{
  "model": "image classifier",
  "dataset": "photos of arthropod specimens (BIOSCAN-5M)",
  "train_examples": 97500,
  "image_size": 64,
  "crop_scale_min": 0.7,
  "horizontal_flip": true,
  "translate": 0.06,
  "targets": ["order"],
  "num_classes": 18,
  "arch": "vit",
  "norm": "layernorm",
  "norm_position": "pre",
  "activation": "quick_gelu",
  "mlp_ratio": 6,
  "head_dim": 48,
  "fused_qkv": true,
  "bias": "none",
  "qk_norm": true,
  "parallel_block": false,
  "inner_norm": false,
  "drop_path": 0.15,
  "patch_size": [8, 8],
  "conv_stem": false,
  "layers": 12,
  "width": 160,
  "positions": "rope",
  "pooling": "class_token",
  "loss": "cross_entropy",
  "init": "orthogonal",
  "residual_init": "none",
  "optimizer": "soap",
  "beta2": 0.95,
  "lr": 0.0023,
  "beta1": 0.95,
  "shampoo_beta": 0.95,
  "eps": 1e-08,
  "precondition_frequency": 20,
  "max_precond_dim": 1024,
  "one_sided": false,
  "adamw_lr_other_params": 0.0011,
  "steps": 16000,
  "batch_size": 256,
  "epochs": 42.0,
  "lr_schedule": "linear",
  "final_lr_fraction": 0.01,
  "warmup_steps": 480,
  "weight_decay": 0.2,
  "adamw_weight_decay_other_params": 0.01
}
Rows from block 4 of a small image classifier, named by matrix and row number. Rows with one number belong to one neuron. Each number is 50 + 12 x the weight over its row's rms, rounded and kept within 0 to 99. All counts start at 0.
After each neuron's rows are labels from the 100 images, of 14848, where the neuron reaches its highest value: "peak at" is the part of the image that holds the peak. Only what is clearly more common there than usual is listed. The data: photos of arthropod specimens (BIOSCAN-5M). In brackets: how many of the 100.
# fc1: MLP up (model.blocks.4.mlp.fc1.weight, 960x160), inputs 80-159
# fc2: MLP down (model.blocks.4.mlp.fc2.weight, 160x960, transposed), outputs 80-159

fc1.133:43 62 49 48 75 65 39 43 54 56 34 47 35 64 49 32 49 51 36 54 42 59 39 42 49 55 39 49 69 61 44 50 65 48 42 42 59 66 58 46 41 51 55 49 43 48 53 51 70 47 63 36 47 24 66 74 54 42 45 54 43 50 50 51 56 39 40 50 50 20 74 72 56 41 49 53 34 24 31 80
fc2.133:61 45 44 56 50 59 70 57 41 55 56 52 45 73 44 36 38 66 50 42 41 50 36 42 71 48 44 60 48 40 14 44 39 59 41 26 54 59 60 35 43 55 42 45 60 43 72 24 60 62 40 52 47 42 27 73 33 69 65 66 61 61 56 45 65 48 69 57 58 48 64 48 46 45 44 47 55 44 48 57
peak at: top right (58)

fc1.216:62 36 52 46 47 52 63 54 50 72 51 27 48 41 31 35 61 50 63 63 55 45 67 52 33 61 73 44 42 50 27 56 61 36 47 68 54 33 59 56 38 49 46 65 52 65 57 66 59 50 34 52 38 35 43 41 56 77 46 54 40 64 48 58 37 33 41 34 53 42 35 65 36 39 52 54 52 45 24 50
fc2.216:60 58 46 47 55 42 42 56 39 61 28 52 59 46 39 60 47 61 65 54 46 49 13 26 54 41 60 34 44 39 29 32 51 40 49 60 38 37 38 30 50 48 73 56 77 29 46 64 49 59 75 60 49 67 58 44 51 39 67 45 39 57 34 45 61 62 49 25 39 40 52 26 40 54 40 31 61 55 60 45
peak at: middle left (25)

fc1.273:55 55 39 69 58 44 56 49 50 39 43 61 51 49 55 52 71 39 67 23 37 30 46 51 25 48 56 51 35 57 69 47 62 30 54 55 54 37 46 43 56 45 57 57 50 61 53 43 60 66 57 56 62 49 63 40 43 60 52 44 54 21 27 89 59 55 40 40 63 55 48 52 47 51 67 52 61 46 71 67
fc2.273:33 37 75 47 60 53 53 29 71 51 59 43 50 37 56 23 48 62 27 54 43 37 59 46 40 49 40 66 54 38 32 74 41 39 55 30 22 67 71 65 38 50 45 45 59 66 37 77 55 43 53 48 44 76 59 83 39 32 55 47 41 63 38 47 73 38 47 50 42 49 48 58 43 65 65 47 36 61 43 67
peak at: bottom right (32)

fc1.594:40 45 59 30 52 60 41 41 53 81 28 33 56 65 52 50 46 51 36 43 55 25 47 43 53 49 45 50 48 76 77 78 53 45 51 54 39 40 30 45 42 51 36 37 42 46 38 76 55 69 56 14 73 51 68 61 38 09 51 59 49 37 51 39 49 60 70 58 46 55 59 23 47 34 58 59 38 47 55 52
fc2.594:45 46 34 57 72 66 59 57 33 35 67 53 68 58 64 53 68 43 50 38 53 21 63 47 49 47 44 44 42 33 65 74 44 63 56 44 55 44 71 54 50 42 66 52 60 62 47 38 48 41 45 60 42 57 50 44 39 48 48 47 31 52 39 78 55 48 32 52 60 46 27 38 59 55 53 48 22 53 51 44
peak at: bottom right (50)

fc1.621:44 62 56 25 53 46 59 40 26 45 47 49 48 67 48 61 41 53 34 35 38 57 54 67 55 42 50 25 52 36 59 64 67 65 69 42 52 54 41 57 49 67 44 34 40 53 51 57 51 75 41 32 56 44 29 52 67 35 68 40 24 45 36 49 64 41 47 37 66 63 68 55 58 33 65 46 63 49 44 59
fc2.621:57 36 42 41 60 71 46 32 66 43 38 55 48 29 46 46 49 52 35 32 59 66 41 50 63 41 51 49 56 44 57 46 39 52 26 52 49 57 51 53 50 53 56 49 31 43 44 35 57 33 34 63 54 68 58 64 34 58 40 51 64 32 39 59 42 51 61 54 60 50 30 50 65 61 65 38 67 27 60 49
peak at: bottom right (37)

fc1.631:78 43 61 43 51 51 24 61 53 48 44 35 20 61 49 67 55 61 50 71 46 63 37 44 60 46 32 41 48 59 57 56 38 65 49 52 52 61 34 35 54 23 29 67 44 62 58 45 51 51 52 46 74 48 49 37 50 38 36 61 53 50 55 50 70 33 51 38 55 53 47 62 49 49 45 62 70 45 55 56
fc2.631:40 30 72 52 50 60 54 64 58 49 55 25 47 42 63 26 48 34 61 21 49 41 44 59 32 56 62 41 48 47 55 42 50 52 47 71 53 52 56 66 40 36 40 68 58 50 57 61 93 59 57 38 59 52 35 39 44 57 41 44 29 54 42 69 57 54 28 47 60 36 30 49 23 51 62 72 27 66 42 48
peak at: top centre (26)

fc1.295:63 74 46 49 58 47 55 40 55 46 59 45 60 54 37 50 38 56 49 59 49 46 58 60 49 52 26 31 53 50 65 46 44 61 54 27 56 64 60 57 67 42 47 62 75 52 69 43 41 43 46 61 74 38 26 36 51 34 53 47 60 53 58 64 41 60 35 40 57 37 61 46 23 47 65 55 38 29 55 65
fc2.295:55 40 52 82 39 69 59 49 38 38 52 46 43 68 59 38 38 60 39 24 39 69 61 56 50 44 58 48 43 55 68 58 56 45 51 57 34 42 29 53 32 60 59 66 34 47 41 76 51 65 51 62 57 50 62 41 40 38 49 64 62 54 52 48 50 35 49 41 34 27 63 50 59 46 65 37 55 52 78 65
peak at: top left (33)

fc1.283:46 62 55 54 35 56 44 60 51 69 54 46 44 51 42 41 56 44 54 46 24 41 59 51 51 50 47 69 42 47 63 18 33 51 40 38 69 42 56 50 57 25 48 62 58 33 68 53 38 55 69 40 61 45 78 47 56 66 47 33 62 83 54 35 52 62 29 68 57 46 45 60 15 49 58 32 42 59 29 47
fc2.283:66 41 50 33 47 51 58 70 55 62 61 55 48 54 30 69 50 52 38 41 68 56 58 49 46 45 55 28 29 34 53 46 30 66 49 60 56 59 59 51 48 61 56 54 69 30 36 53 55 75 77 56 54 62 43 58 58 29 51 44 23 62 36 50 37 54 66 54 49 33 64 74 60 61 56 44 49 55 39 54
peak at: top right (32)

fc1.324:52 70 66 50 63 50 44 32 39 36 46 44 62 43 30 58 39 64 46 29 50 44 71 39 43 49 52 63 30 43 53 44 54 40 49 57 55 44 56 58 52 58 35 41 40 42 79 40 44 46 47 36 37 39 51 75 52 57 67 51 62 64 43 56 28 46 55 53 38 72 41 69 58 31 43 62 32 45 41 64
fc2.324:41 42 71 26 54 39 35 49 43 71 44 35 24 64 37 59 48 52 47 64 46 64 65 36 55 64 49 50 51 35 54 53 45 53 33 33 57 40 68 41 59 48 48 43 43 29 55 49 51 47 63 53 48 35 38 47 37 62 27 38 28 59 68 53 29 28 54 39 50 46 53 59 26 49 64 55 69 41 28 65
peak at: bottom centre (28)

fc1.369:56 73 55 50 51 24 55 46 48 49 52 47 34 57 40 41 73 48 43 34 45 53 59 55 45 44 59 32 41 30 54 51 50 40 32 20 23 67 65 49 47 59 74 37 50 71 50 65 35 52 45 60 38 50 61 50 44 47 40 49 51 37 46 69 50 46 71 31 60 56 52 22 35 50 54 52 52 49 30 42
fc2.369:32 41 43 46 51 37 64 26 33 61 67 52 41 60 56 31 38 30 38 56 49 56 31 50 49 71 47 50 27 49 60 64 33 54 49 37 42 44 47 56 60 58 48 42 51 46 54 55 83 40 45 61 50 40 31 62 40 36 54 56 57 74 59 43 47 54 63 37 45 51 62 59 46 57 53 58 14 51 52 65
peak at: centre (31)

fc1.111:38 68 56 40 71 43 45 43 44 48 47 47 33 45 45 57 52 49 54 58 57 57 69 41 63 45 49 39 49 53 48 31 56 40 43 35 53 67 54 24 62 40 36 59 56 53 70 43 48 48 42 69 53 40 56 34 52 54 64 38 62 47 27 44 55 49 54 50 72 43 51 45 45 70 49 48 43 72 40 71
fc2.111:31 33 43 64 49 77 35 34 55 67 57 78 37 68 69 31 48 33 59 53 44 64 41 50 43 69 66 73 43 56 33 54 54 61 52 44 59 47 54 40 51 71 44 50 62 51 35 54 52 28 48 49 63 67 47 41 65 60 52 50 34 44 42 45 54 74 57 37 51 40 47 45 53 51 68 71 53 46 18 40
peak at: bottom left (62)

fc1.601:69 46 63 58 48 43 38 35 60 39 64 61 42 49 44 38 68 42 63 35 51 41 57 45 40 61 68 56 49 28 61 40 68 58 42 58 47 38 50 52 52 68 35 58 76 47 42 31 62 26 44 68 27 57 38 63 51 40 77 33 38 43 46 51 55 68 41 33 29 43 48 70 48 54 48 61 50 37 38 57
fc2.601:42 34 73 41 47 39 44 66 44 47 68 70 38 46 34 77 38 39 36 63 39 53 75 34 42 62 42 63 42 64 48 25 56 58 48 65 44 53 54 25 62 33 48 49 57 64 51 45 77 32 60 59 55 49 68 62 41 50 64 49 61 62 45 43 55 64 59 60 52 51 64 35 54 40 53 59 63 58 51 60
peak at: bottom centre (26)

fc1.569:39 75 44 17 23 49 51 52 46 37 49 39 70 51 70 58 69 57 43 28 62 50 49 58 50 54 44 42 43 69 39 49 52 38 41 27 54 53 46 36 64 49 60 61 61 52 38 60 35 55 58 34 68 46 51 50 57 46 50 53 62 62 38 42 50 47 32 46 54 39 72 39 56 51 59 50 43 26 60 54
fc2.569:69 48 40 67 45 51 38 33 59 40 47 26 45 52 42 40 41 53 74 61 32 63 48 34 25 70 48 47 65 58 60 43 32 56 39 50 29 61 38 64 53 49 45 29 40 57 50 57 37 42 36 48 42 55 26 49 68 43 41 57 43 26 29 70 54 49 57 58 43 40 60 50 50 35 64 47 62 71 50 38
peak at: middle right (28)

fc1.319:26 42 60 56 42 57 42 40 74 42 61 70 37 54 41 50 46 65 31 41 56 33 30 37 51 42 35 72 57 29 58 70 37 41 53 73 44 55 54 62 50 54 41 37 26 54 43 72 48 49 57 68 40 39 50 54 72 48 62 45 46 52 60 60 53 53 68 54 43 40 57 49 48 51 46 49 44 33 33 37
fc2.319:41 55 71 42 55 50 64 62 67 50 39 50 68 33 61 44 73 50 55 59 65 66 54 59 55 47 44 30 56 43 55 54 33 58 57 38 68 47 56 36 50 36 40 71 51 54 61 63 45 38 55 62 57 37 63 39 37 45 47 48 37 39 45 41 69 44 53 50 59 58 33 52 64 50 37 41 57 33 58 57
peak at: top left (32); top centre (30)

fc1.678:45 55 46 37 62 52 42 48 57 79 31 51 54 55 41 51 36 50 56 32 36 63 62 53 57 53 59 41 35 51 50 58 25 47 51 34 67 38 66 29 55 15 29 56 53 48 43 54 41 70 59 34 32 56 63 67 50 38 49 19 65 41 59 41 50 39 45 68 50 57 33 76 37 71 62 45 53 76 26 46
fc2.678:60 34 61 48 54 53 61 64 66 57 62 44 49 54 75 42 42 73 46 67 56 56 28 53 65 47 65 62 50 44 39 42 38 63 55 50 36 52 53 57 64 70 40 69 60 43 30 67 58 50 71 71 66 40 53 59 62 49 62 46 40 55 51 60 37 64 67 65 44 50 66 76 54 59 43 40 52 45 48 61
peak at: top right (41); bottom left (34)

fc1.26:53 36 39 51 61 51 43 34 53 47 50 36 56 54 51 40 29 66 51 47 38 67 63 40 32 56 25 52 37 27 39 37 52 67 46 40 61 59 37 44 26 42 34 46 67 63 40 61 34 51 49 56 68 72 42 47 59 61 46 47 28 54 45 49 45 34 49 48 59 62 65 39 51 42 55 50 58 55 46 50
fc2.26:55 58 58 66 49 57 57 53 76 38 51 52 77 40 34 39 37 46 39 75 66 42 45 47 39 44 40 67 52 56 64 66 43 56 57 33 62 63 20 49 61 53 48 44 42 39 47 48 46 38 52 24 65 43 38 33 43 64 60 54 44 31 41 46 64 32 46 61 66 62 40 46 52 61 40 50 39 65 42 50
peak at: top centre (33)

fc1.494:34 48 34 36 64 49 54 40 44 38 65 42 60 58 72 67 47 71 49 40 42 57 66 47 28 34 41 33 46 37 40 60 57 52 49 54 27 44 59 60 58 59 55 36 61 52 48 48 51 59 41 40 68 39 24 64 53 30 57 41 54 42 27 61 63 63 62 39 54 51 45 43 48 47 45 44 49 62 50 48
fc2.494:59 65 62 31 50 64 47 59 39 41 52 54 52 29 45 44 31 37 72 67 44 47 63 47 57 36 46 58 65 50 27 60 49 52 46 33 63 53 58 42 50 41 36 64 33 80 52 63 39 52 69 63 52 49 29 61 44 57 47 48 47 32 70 66 65 54 55 43 33 46 73 62 46 51 52 30 73 29 61 71
peak at: middle right (33)

fc1.287:50 52 44 47 43 55 49 61 45 40 39 33 26 59 32 45 53 57 37 63 54 55 56 27 54 65 16 52 66 46 52 49 51 44 32 53 46 51 69 40 77 42 21 42 40 35 48 63 49 63 48 64 52 55 44 56 63 46 58 49 49 72 59 51 43 44 59 62 69 25 59 64 54 41 48 42 49 42 61 66
fc2.287:58 59 50 41 49 23 45 55 59 53 67 52 44 82 51 46 24 54 61 35 48 62 26 39 49 40 34 48 11 54 38 39 47 35 27 30 57 50 44 46 30 48 48 48 38 28 38 71 67 48 55 44 28 42 47 45 50 58 54 41 71 64 58 58 63 60 55 45 52 34 40 67 55 43 65 38 61 43 48 54
peak at: bottom left (41)

fc1.402:53 56 46 50 50 50 65 62 65 48 50 81 45 41 53 39 59 56 63 50 49 39 75 36 61 62 53 47 38 57 47 44 49 41 54 57 56 61 29 30 24 57 46 47 41 51 58 79 64 63 52 41 44 30 49 66 47 58 43 36 40 40 51 65 53 56 49 64 36 43 74 60 56 33 43 43 63 51 34 62
fc2.402:77 55 51 52 66 30 41 37 44 51 34 60 63 59 50 65 47 61 49 38 47 55 56 50 26 48 68 50 47 57 37 40 36 44 71 48 20 60 53 64 32 58 60 47 63 40 36 44 41 53 41 74 51 43 44 51 48 51 44 72 43 39 40 57 49 61 63 71 47 61 47 53 12 52 54 66 55 38 44 52
peak at: middle left (26)

fc1.695:44 46 54 55 52 51 47 46 51 60 55 49 51 56 40 42 61 65 48 29 37 51 66 39 61 48 73 15 59 56 54 52 52 35 43 54 47 55 47 40 45 54 22 44 72 55 69 46 63 37 75 41 47 36 60 32 43 52 65 57 30 76 50 36 53 36 50 47 38 70 56 41 49 51 32 29 56 52 57 56
fc2.695:67 40 64 45 45 33 52 39 45 29 68 57 59 40 43 40 73 47 48 48 62 27 57 49 61 65 49 39 35 30 48 56 62 37 23 18 58 79 42 56 45 54 43 50 25 42 46 57 22 63 47 73 56 28 53 54 52 51 26 43 64 47 38 53 51 40 35 35 55 42 35 43 48 60 39 52 52 58 35 23
peak at: bottom centre (26)

fc1.701:43 67 53 45 47 46 49 64 34 42 53 61 55 58 57 22 53 36 64 56 45 48 47 31 45 44 31 72 53 52 65 42 70 69 46 65 44 78 50 37 60 51 63 41 42 56 48 52 77 51 50 49 35 52 48 52 42 23 56 54 38 29 45 59 40 47 47 46 64 45 42 47 39 36 56 32 49 32 72 32
fc2.701:47 47 59 69 31 60 60 40 40 51 49 73 75 45 59 44 55 56 65 53 35 56 62 61 43 47 50 42 62 35 42 34 32 59 74 66 56 43 49 39 75 53 48 58 51 46 36 37 42 63 80 62 52 43 39 68 44 40 45 22 51 38 30 74 39 36 60 66 41 38 51 45 58 51 34 72 52 55 42 63
peak at: middle right (26)

fc1.403:55 36 32 61 40 56 57 58 32 45 56 42 41 48 51 30 60 52 50 53 48 49 43 78 39 46 59 61 56 57 79 34 52 58 48 42 34 26 41 54 47 48 52 52 75 52 46 71 73 66 48 54 58 65 75 49 31 40 35 44 59 58 69 53 49 41 55 43 52 42 48 45 45 66 48 55 39 29 48 63
fc2.403:73 46 60 52 62 52 42 50 30 43 67 42 44 55 65 50 49 40 42 62 46 54 22 41 33 68 49 43 53 47 35 45 50 24 55 44 58 35 45 44 54 62 48 49 45 66 62 65 53 47 63 45 54 42 51 60 57 36 47 52 70 71 66 55 56 46 55 44 48 67 50 44 21 32 65 46 18 46 50 57
peak at: centre (56)

fc1.346:80 64 63 47 45 28 38 15 73 47 50 65 35 62 66 62 52 51 35 28 36 30 57 42 46 42 45 87 58 40 36 49 58 67 69 25 59 42 60 62 49 54 67 42 58 57 62 60 46 56 71 67 53 36 54 49 37 43 68 50 49 31 53 59 51 61 49 52 59 49 61 39 38 56 41 48 64 40 35 44
fc2.346:44 45 71 41 77 36 62 64 18 47 46 64 59 42 16 46 65 58 61 57 60 50 36 70 54 42 43 24 26 47 53 46 47 54 67 41 42 63 37 56 56 27 46 49 43 60 43 35 47 68 25 52 55 45 40 44 59 53 46 57 71 57 56 49 46 42 52 39 58 23 32 61 56 55 58 38 60 58 54 44
peak at: middle left (25)

fc1.79:60 55 51 37 30 68 54 42 35 31 63 56 40 58 51 28 40 49 47 46 61 55 50 52 73 44 54 34 42 59 53 67 58 64 41 37 38 41 63 74 31 48 58 41 57 51 35 41 46 49 59 50 43 71 62 35 27 40 28 57 60 66 60 46 55 61 36 48 58 51 40 60 62 52 47 57 62 80 32 54
fc2.79:49 25 66 49 46 43 51 67 55 40 58 49 42 61 46 63 60 70 52 50 49 38 71 39 49 53 59 67 61 30 38 55 50 56 40 70 41 38 49 60 44 66 32 49 25 37 77 52 55 41 35 42 40 51 35 60 61 55 43 31 56 64 48 46 63 68 63 85 50 52 40 57 30 50 46 49 71 59 35 37
peak at: bottom centre (28)

fc1.126:71 45 36 43 70 45 52 59 72 21 48 44 54 48 53 30 55 85 32 45 41 46 43 57 64 44 57 67 42 39 49 39 45 46 19 51 32 46 35 65 66 49 30 29 39 54 58 52 49 39 46 38 64 29 44 32 56 53 39 57 43 64 40 38 55 34 53 50 16 56 55 36 44 58 55 33 39 54 50 57
fc2.126:45 44 57 64 53 41 42 65 52 51 54 49 16 69 65 46 61 49 37 57 51 40 47 43 68 24 74 20 61 43 53 72 70 46 33 53 55 50 55 43 65 75 62 57 47 37 56 55 42 48 53 66 60 60 67 38 46 60 55 56 52 30 63 61 48 61 62 52 43 61 47 36 48 24 55 54 31 38 47 67
peak at: bottom centre (43)

fc1.242:48 57 73 15 58 48 34 37 53 49 30 33 43 46 56 42 35 57 51 47 46 64 49 56 24 62 45 37 37 57 51 64 56 51 26 71 37 46 42 57 58 63 39 56 57 31 70 76 43 52 39 51 66 45 45 55 56 56 46 63 27 46 40 40 51 46 52 46 48 47 59 31 50 58 52 53 59 46 49 44
fc2.242:59 54 42 45 53 62 45 58 35 43 57 36 63 62 70 43 55 52 56 41 35 69 43 58 52 37 44 42 38 47 28 52 60 38 49 37 52 66 45 55 29 38 87 72 47 53 53 50 71 45 61 53 62 43 38 45 49 60 68 54 64 45 69 60 68 27 61 53 52 53 63 71 67 55 45 50 40 59 42 53
peak at: middle left (36); middle right (31)

fc1.235:35 43 32 57 49 57 37 61 20 52 54 36 55 53 62 60 52 47 56 51 28 49 50 49 60 56 76 60 47 52 51 53 52 47 51 59 30 50 50 61 60 48 34 43 61 62 51 53 43 33 66 46 59 43 44 46 41 26 45 65 59 47 52 40 42 45 63 32 18 19 56 56 32 46 67 72 48 50 34 34
fc2.235:60 45 59 34 62 43 52 47 49 53 80 59 53 35 47 44 36 28 56 53 60 43 42 50 39 57 61 67 26 41 29 43 52 39 50 54 54 39 57 61 44 50 54 57 46 40 29 47 66 32 68 51 46 46 50 51 36 48 52 62 19 50 50 81 64 45 51 53 63 52 32 65 42 59 44 53 31 61 63 53
peak at: top centre (25)

fc1.114:42 51 50 64 50 53 32 58 54 39 60 42 56 60 47 53 48 50 30 30 42 37 67 39 33 42 44 35 47 49 34 44 29 34 46 36 43 58 71 58 48 58 55 41 55 66 42 56 62 43 52 57 49 46 28 51 62 58 40 46 51 47 42 54 29 48 39 31 61 42 32 65 39 39 69 48 64 65 50 78
fc2.114:59 45 40 43 50 33 44 53 34 37 50 59 41 42 67 46 52 40 73 48 54 64 36 31 55 38 45 45 56 50 49 47 58 63 41 59 67 56 55 53 53 29 61 68 73 50 40 41 50 40 55 52 34 51 75 34 75 51 46 52 47 68 55 66 58 58 63 48 67 42 48 43 52 50 28 70 48 37 56 53
peak at: bottom left (50)

fc1.72:53 63 57 18 40 41 45 46 34 65 57 42 45 48 46 31 34 67 58 24 64 54 62 36 44 36 53 33 37 67 58 49 32 57 40 38 56 72 61 96 35 47 55 47 54 41 55 51 48 44 42 56 58 53 30 54 51 35 48 56 65 50 37 40 45 48 53 49 50 41 39 32 35 60 47 66 47 38 40 45
fc2.72:58 49 68 76 63 43 67 69 74 46 51 54 65 44 52 56 46 52 69 57 41 41 67 44 40 57 68 53 44 65 50 63 66 72 59 51 64 36 24 54 57 53 61 45 32 56 49 28 44 57 52 36 62 59 67 55 59 31 49 54 35 50 46 39 61 51 42 64 62 51 45 44 72 43 43 45 69 52 68 77
peak at: top right (39)

fc1.757:57 55 66 41 68 66 43 56 19 63 55 40 40 51 39 48 26 49 56 55 43 51 54 45 49 51 34 52 57 59 48 59 44 50 60 28 51 48 67 42 54 37 62 53 26 36 65 51 48 62 59 25 47 72 52 46 49 67 60 61 64 70 29 67 38 36 51 34 74 39 47 68 58 65 58 51 54 42 42 50
fc2.757:38 35 58 31 59 56 53 49 63 60 72 39 46 35 61 48 55 61 37 70 65 49 53 40 39 46 51 56 66 60 42 62 44 51 23 80 58 50 59 37 40 42 45 63 66 45 48 67 38 41 39 37 63 37 46 39 53 36 50 49 48 22 36 60 35 39 32 49 36 43 67 48 58 48 45 53 46 41 38 47
peak at: middle left (34)

fc1.492:48 35 49 57 72 65 61 58 51 59 54 42 43 52 73 58 48 45 56 47 46 42 26 51 57 49 43 37 53 11 59 66 31 58 49 76 43 37 38 43 46 33 47 42 61 38 45 29 51 56 49 47 48 46 46 30 45 40 23 60 57 56 45 34 50 78 53 41 50 62 67 42 39 44 48 47 59 49 48 61
fc2.492:48 64 40 36 38 47 26 41 39 56 54 67 39 43 46 44 50 52 53 56 70 58 67 43 63 23 36 50 68 55 50 34 62 43 27 59 63 52 63 47 66 50 38 52 36 44 45 68 57 50 44 55 76 63 55 64 51 60 53 51 48 47 62 60 36 54 66 25 36 66 60 34 73 55 42 63 52 63 08 80
peak at: bottom centre (35)

fc1.554:50 61 59 56 64 48 50 47 41 38 51 28 40 59 64 59 41 71 76 38 53 26 29 54 48 38 39 49 43 59 65 43 58 56 61 58 63 40 30 43 30 58 52 39 47 51 48 50 46 29 33 37 38 35 33 39 65 61 24 55 56 54 40 57 58 62 53 79 39 70 63 41 44 32 47 38 49 55 65 49
fc2.554:59 42 64 47 35 59 52 35 57 63 47 29 57 45 60 24 44 59 55 65 46 44 52 55 47 52 24 44 64 42 36 50 56 51 43 55 46 76 56 23 51 58 59 45 46 38 39 60 56 63 26 81 39 27 44 56 62 50 55 65 49 55 49 64 58 58 62 44 48 56 45 52 57 38 67 45 25 37 53 38
peak at: centre (29)

fc1.334:52 68 75 23 50 60 42 27 39 57 53 63 50 73 53 58 74 40 42 57 41 45 19 51 36 43 56 48 46 50 55 69 78 61 43 41 56 50 47 49 70 64 47 44 54 48 52 69 36 56 41 67 33 45 43 51 45 61 63 49 38 29 39 73 53 57 57 55 39 34 50 36 70 52 52 38 55 59 41 49
fc2.334:75 39 41 62 46 55 52 32 48 48 53 69 42 54 35 42 50 61 52 54 45 36 46 56 56 43 43 31 56 19 63 70 64 50 53 33 66 64 11 38 47 68 62 39 55 42 64 23 48 38 43 33 62 52 43 51 34 49 43 28 63 47 61 42 58 44 32 45 40 56 42 41 31 48 58 41 59 47 62 39
peak at: top left (58)

fc1.225:36 28 50 54 61 51 58 35 46 42 44 58 40 52 66 37 52 47 57 44 44 54 59 53 45 53 70 76 49 48 79 45 54 39 50 47 54 60 52 42 40 55 60 42 28 46 51 54 54 67 43 64 55 51 49 68 60 72 52 83 44 48 41 47 44 46 52 38 23 74 57 58 38 67 53 39 47 48 67 59
fc2.225:58 51 38 28 36 44 31 54 43 56 61 52 34 51 34 58 46 61 48 23 38 65 45 38 50 27 57 52 53 65 47 53 36 38 57 54 34 31 65 51 56 57 44 70 66 28 78 68 63 48 34 41 36 35 67 34 66 78 48 48 43 34 54 36 53 64 35 46 46 35 39 63 45 59 39 39 54 46 47 44
peak at: top centre (29)

fc1.682:34 46 50 45 48 47 37 70 66 59 65 58 50 53 53 46 47 41 38 55 37 51 54 59 60 32 56 56 27 60 31 18 42 48 45 56 43 44 31 52 43 66 37 52 48 47 45 66 50 42 48 64 38 46 35 51 77 39 29 42 39 63 67 50 58 76 60 43 49 53 35 40 68 53 36 39 68 66 34 50
fc2.682:64 56 65 49 37 52 41 56 75 66 47 32 47 52 52 63 32 57 58 44 42 43 41 35 42 30 55 63 71 70 78 61 68 59 48 48 66 43 56 53 34 49 60 50 52 70 33 48 47 65 41 50 60 41 48 39 46 39 65 63 56 42 53 53 45 57 49 48 46 48 57 53 52 49 59 52 23 35 78 59
peak at: top centre (31)

fc1.563:54 53 59 51 60 49 49 55 36 25 55 63 36 64 51 51 28 24 67 50 57 38 36 63 58 38 68 39 56 51 55 41 66 41 52 65 58 22 71 47 55 36 35 56 45 88 55 34 51 57 49 23 49 54 30 67 40 49 54 61 56 67 38 53 58 49 43 58 37 55 35 39 45 49 50 36 49 60 44 36
fc2.563:37 31 57 53 43 53 66 43 56 49 68 66 35 41 52 24 59 53 50 45 75 42 42 56 33 48 54 64 55 47 35 41 48 39 48 61 52 48 30 29 52 64 55 55 50 55 68 63 46 45 47 62 50 59 35 56 71 27 74 61 71 52 54 51 44 69 55 52 48 39 41 26 60 41 41 51 49 47 49 39
peak at: top centre (26)

fc1.669:60 38 57 41 69 39 60 39 51 39 49 33 38 57 37 59 66 51 44 44 66 63 42 43 37 61 36 30 32 50 35 41 57 37 58 48 25 51 69 40 64 47 59 31 46 44 66 72 28 63 46 61 50 33 50 48 44 73 56 38 63 81 30 85 53 60 46 32 54 42 56 64 60 41 39 44 30 53 60 50
fc2.669:56 62 33 46 47 54 69 41 33 72 52 57 39 50 36 44 31 62 35 50 57 42 48 41 53 66 61 69 43 32 50 42 48 37 20 33 47 36 64 36 46 46 63 69 61 67 47 47 67 52 30 49 63 60 42 42 39 33 38 49 41 62 52 44 49 41 65 50 62 26 42 54 47 41 47 40 43 40 52 49
peak at: top left (43)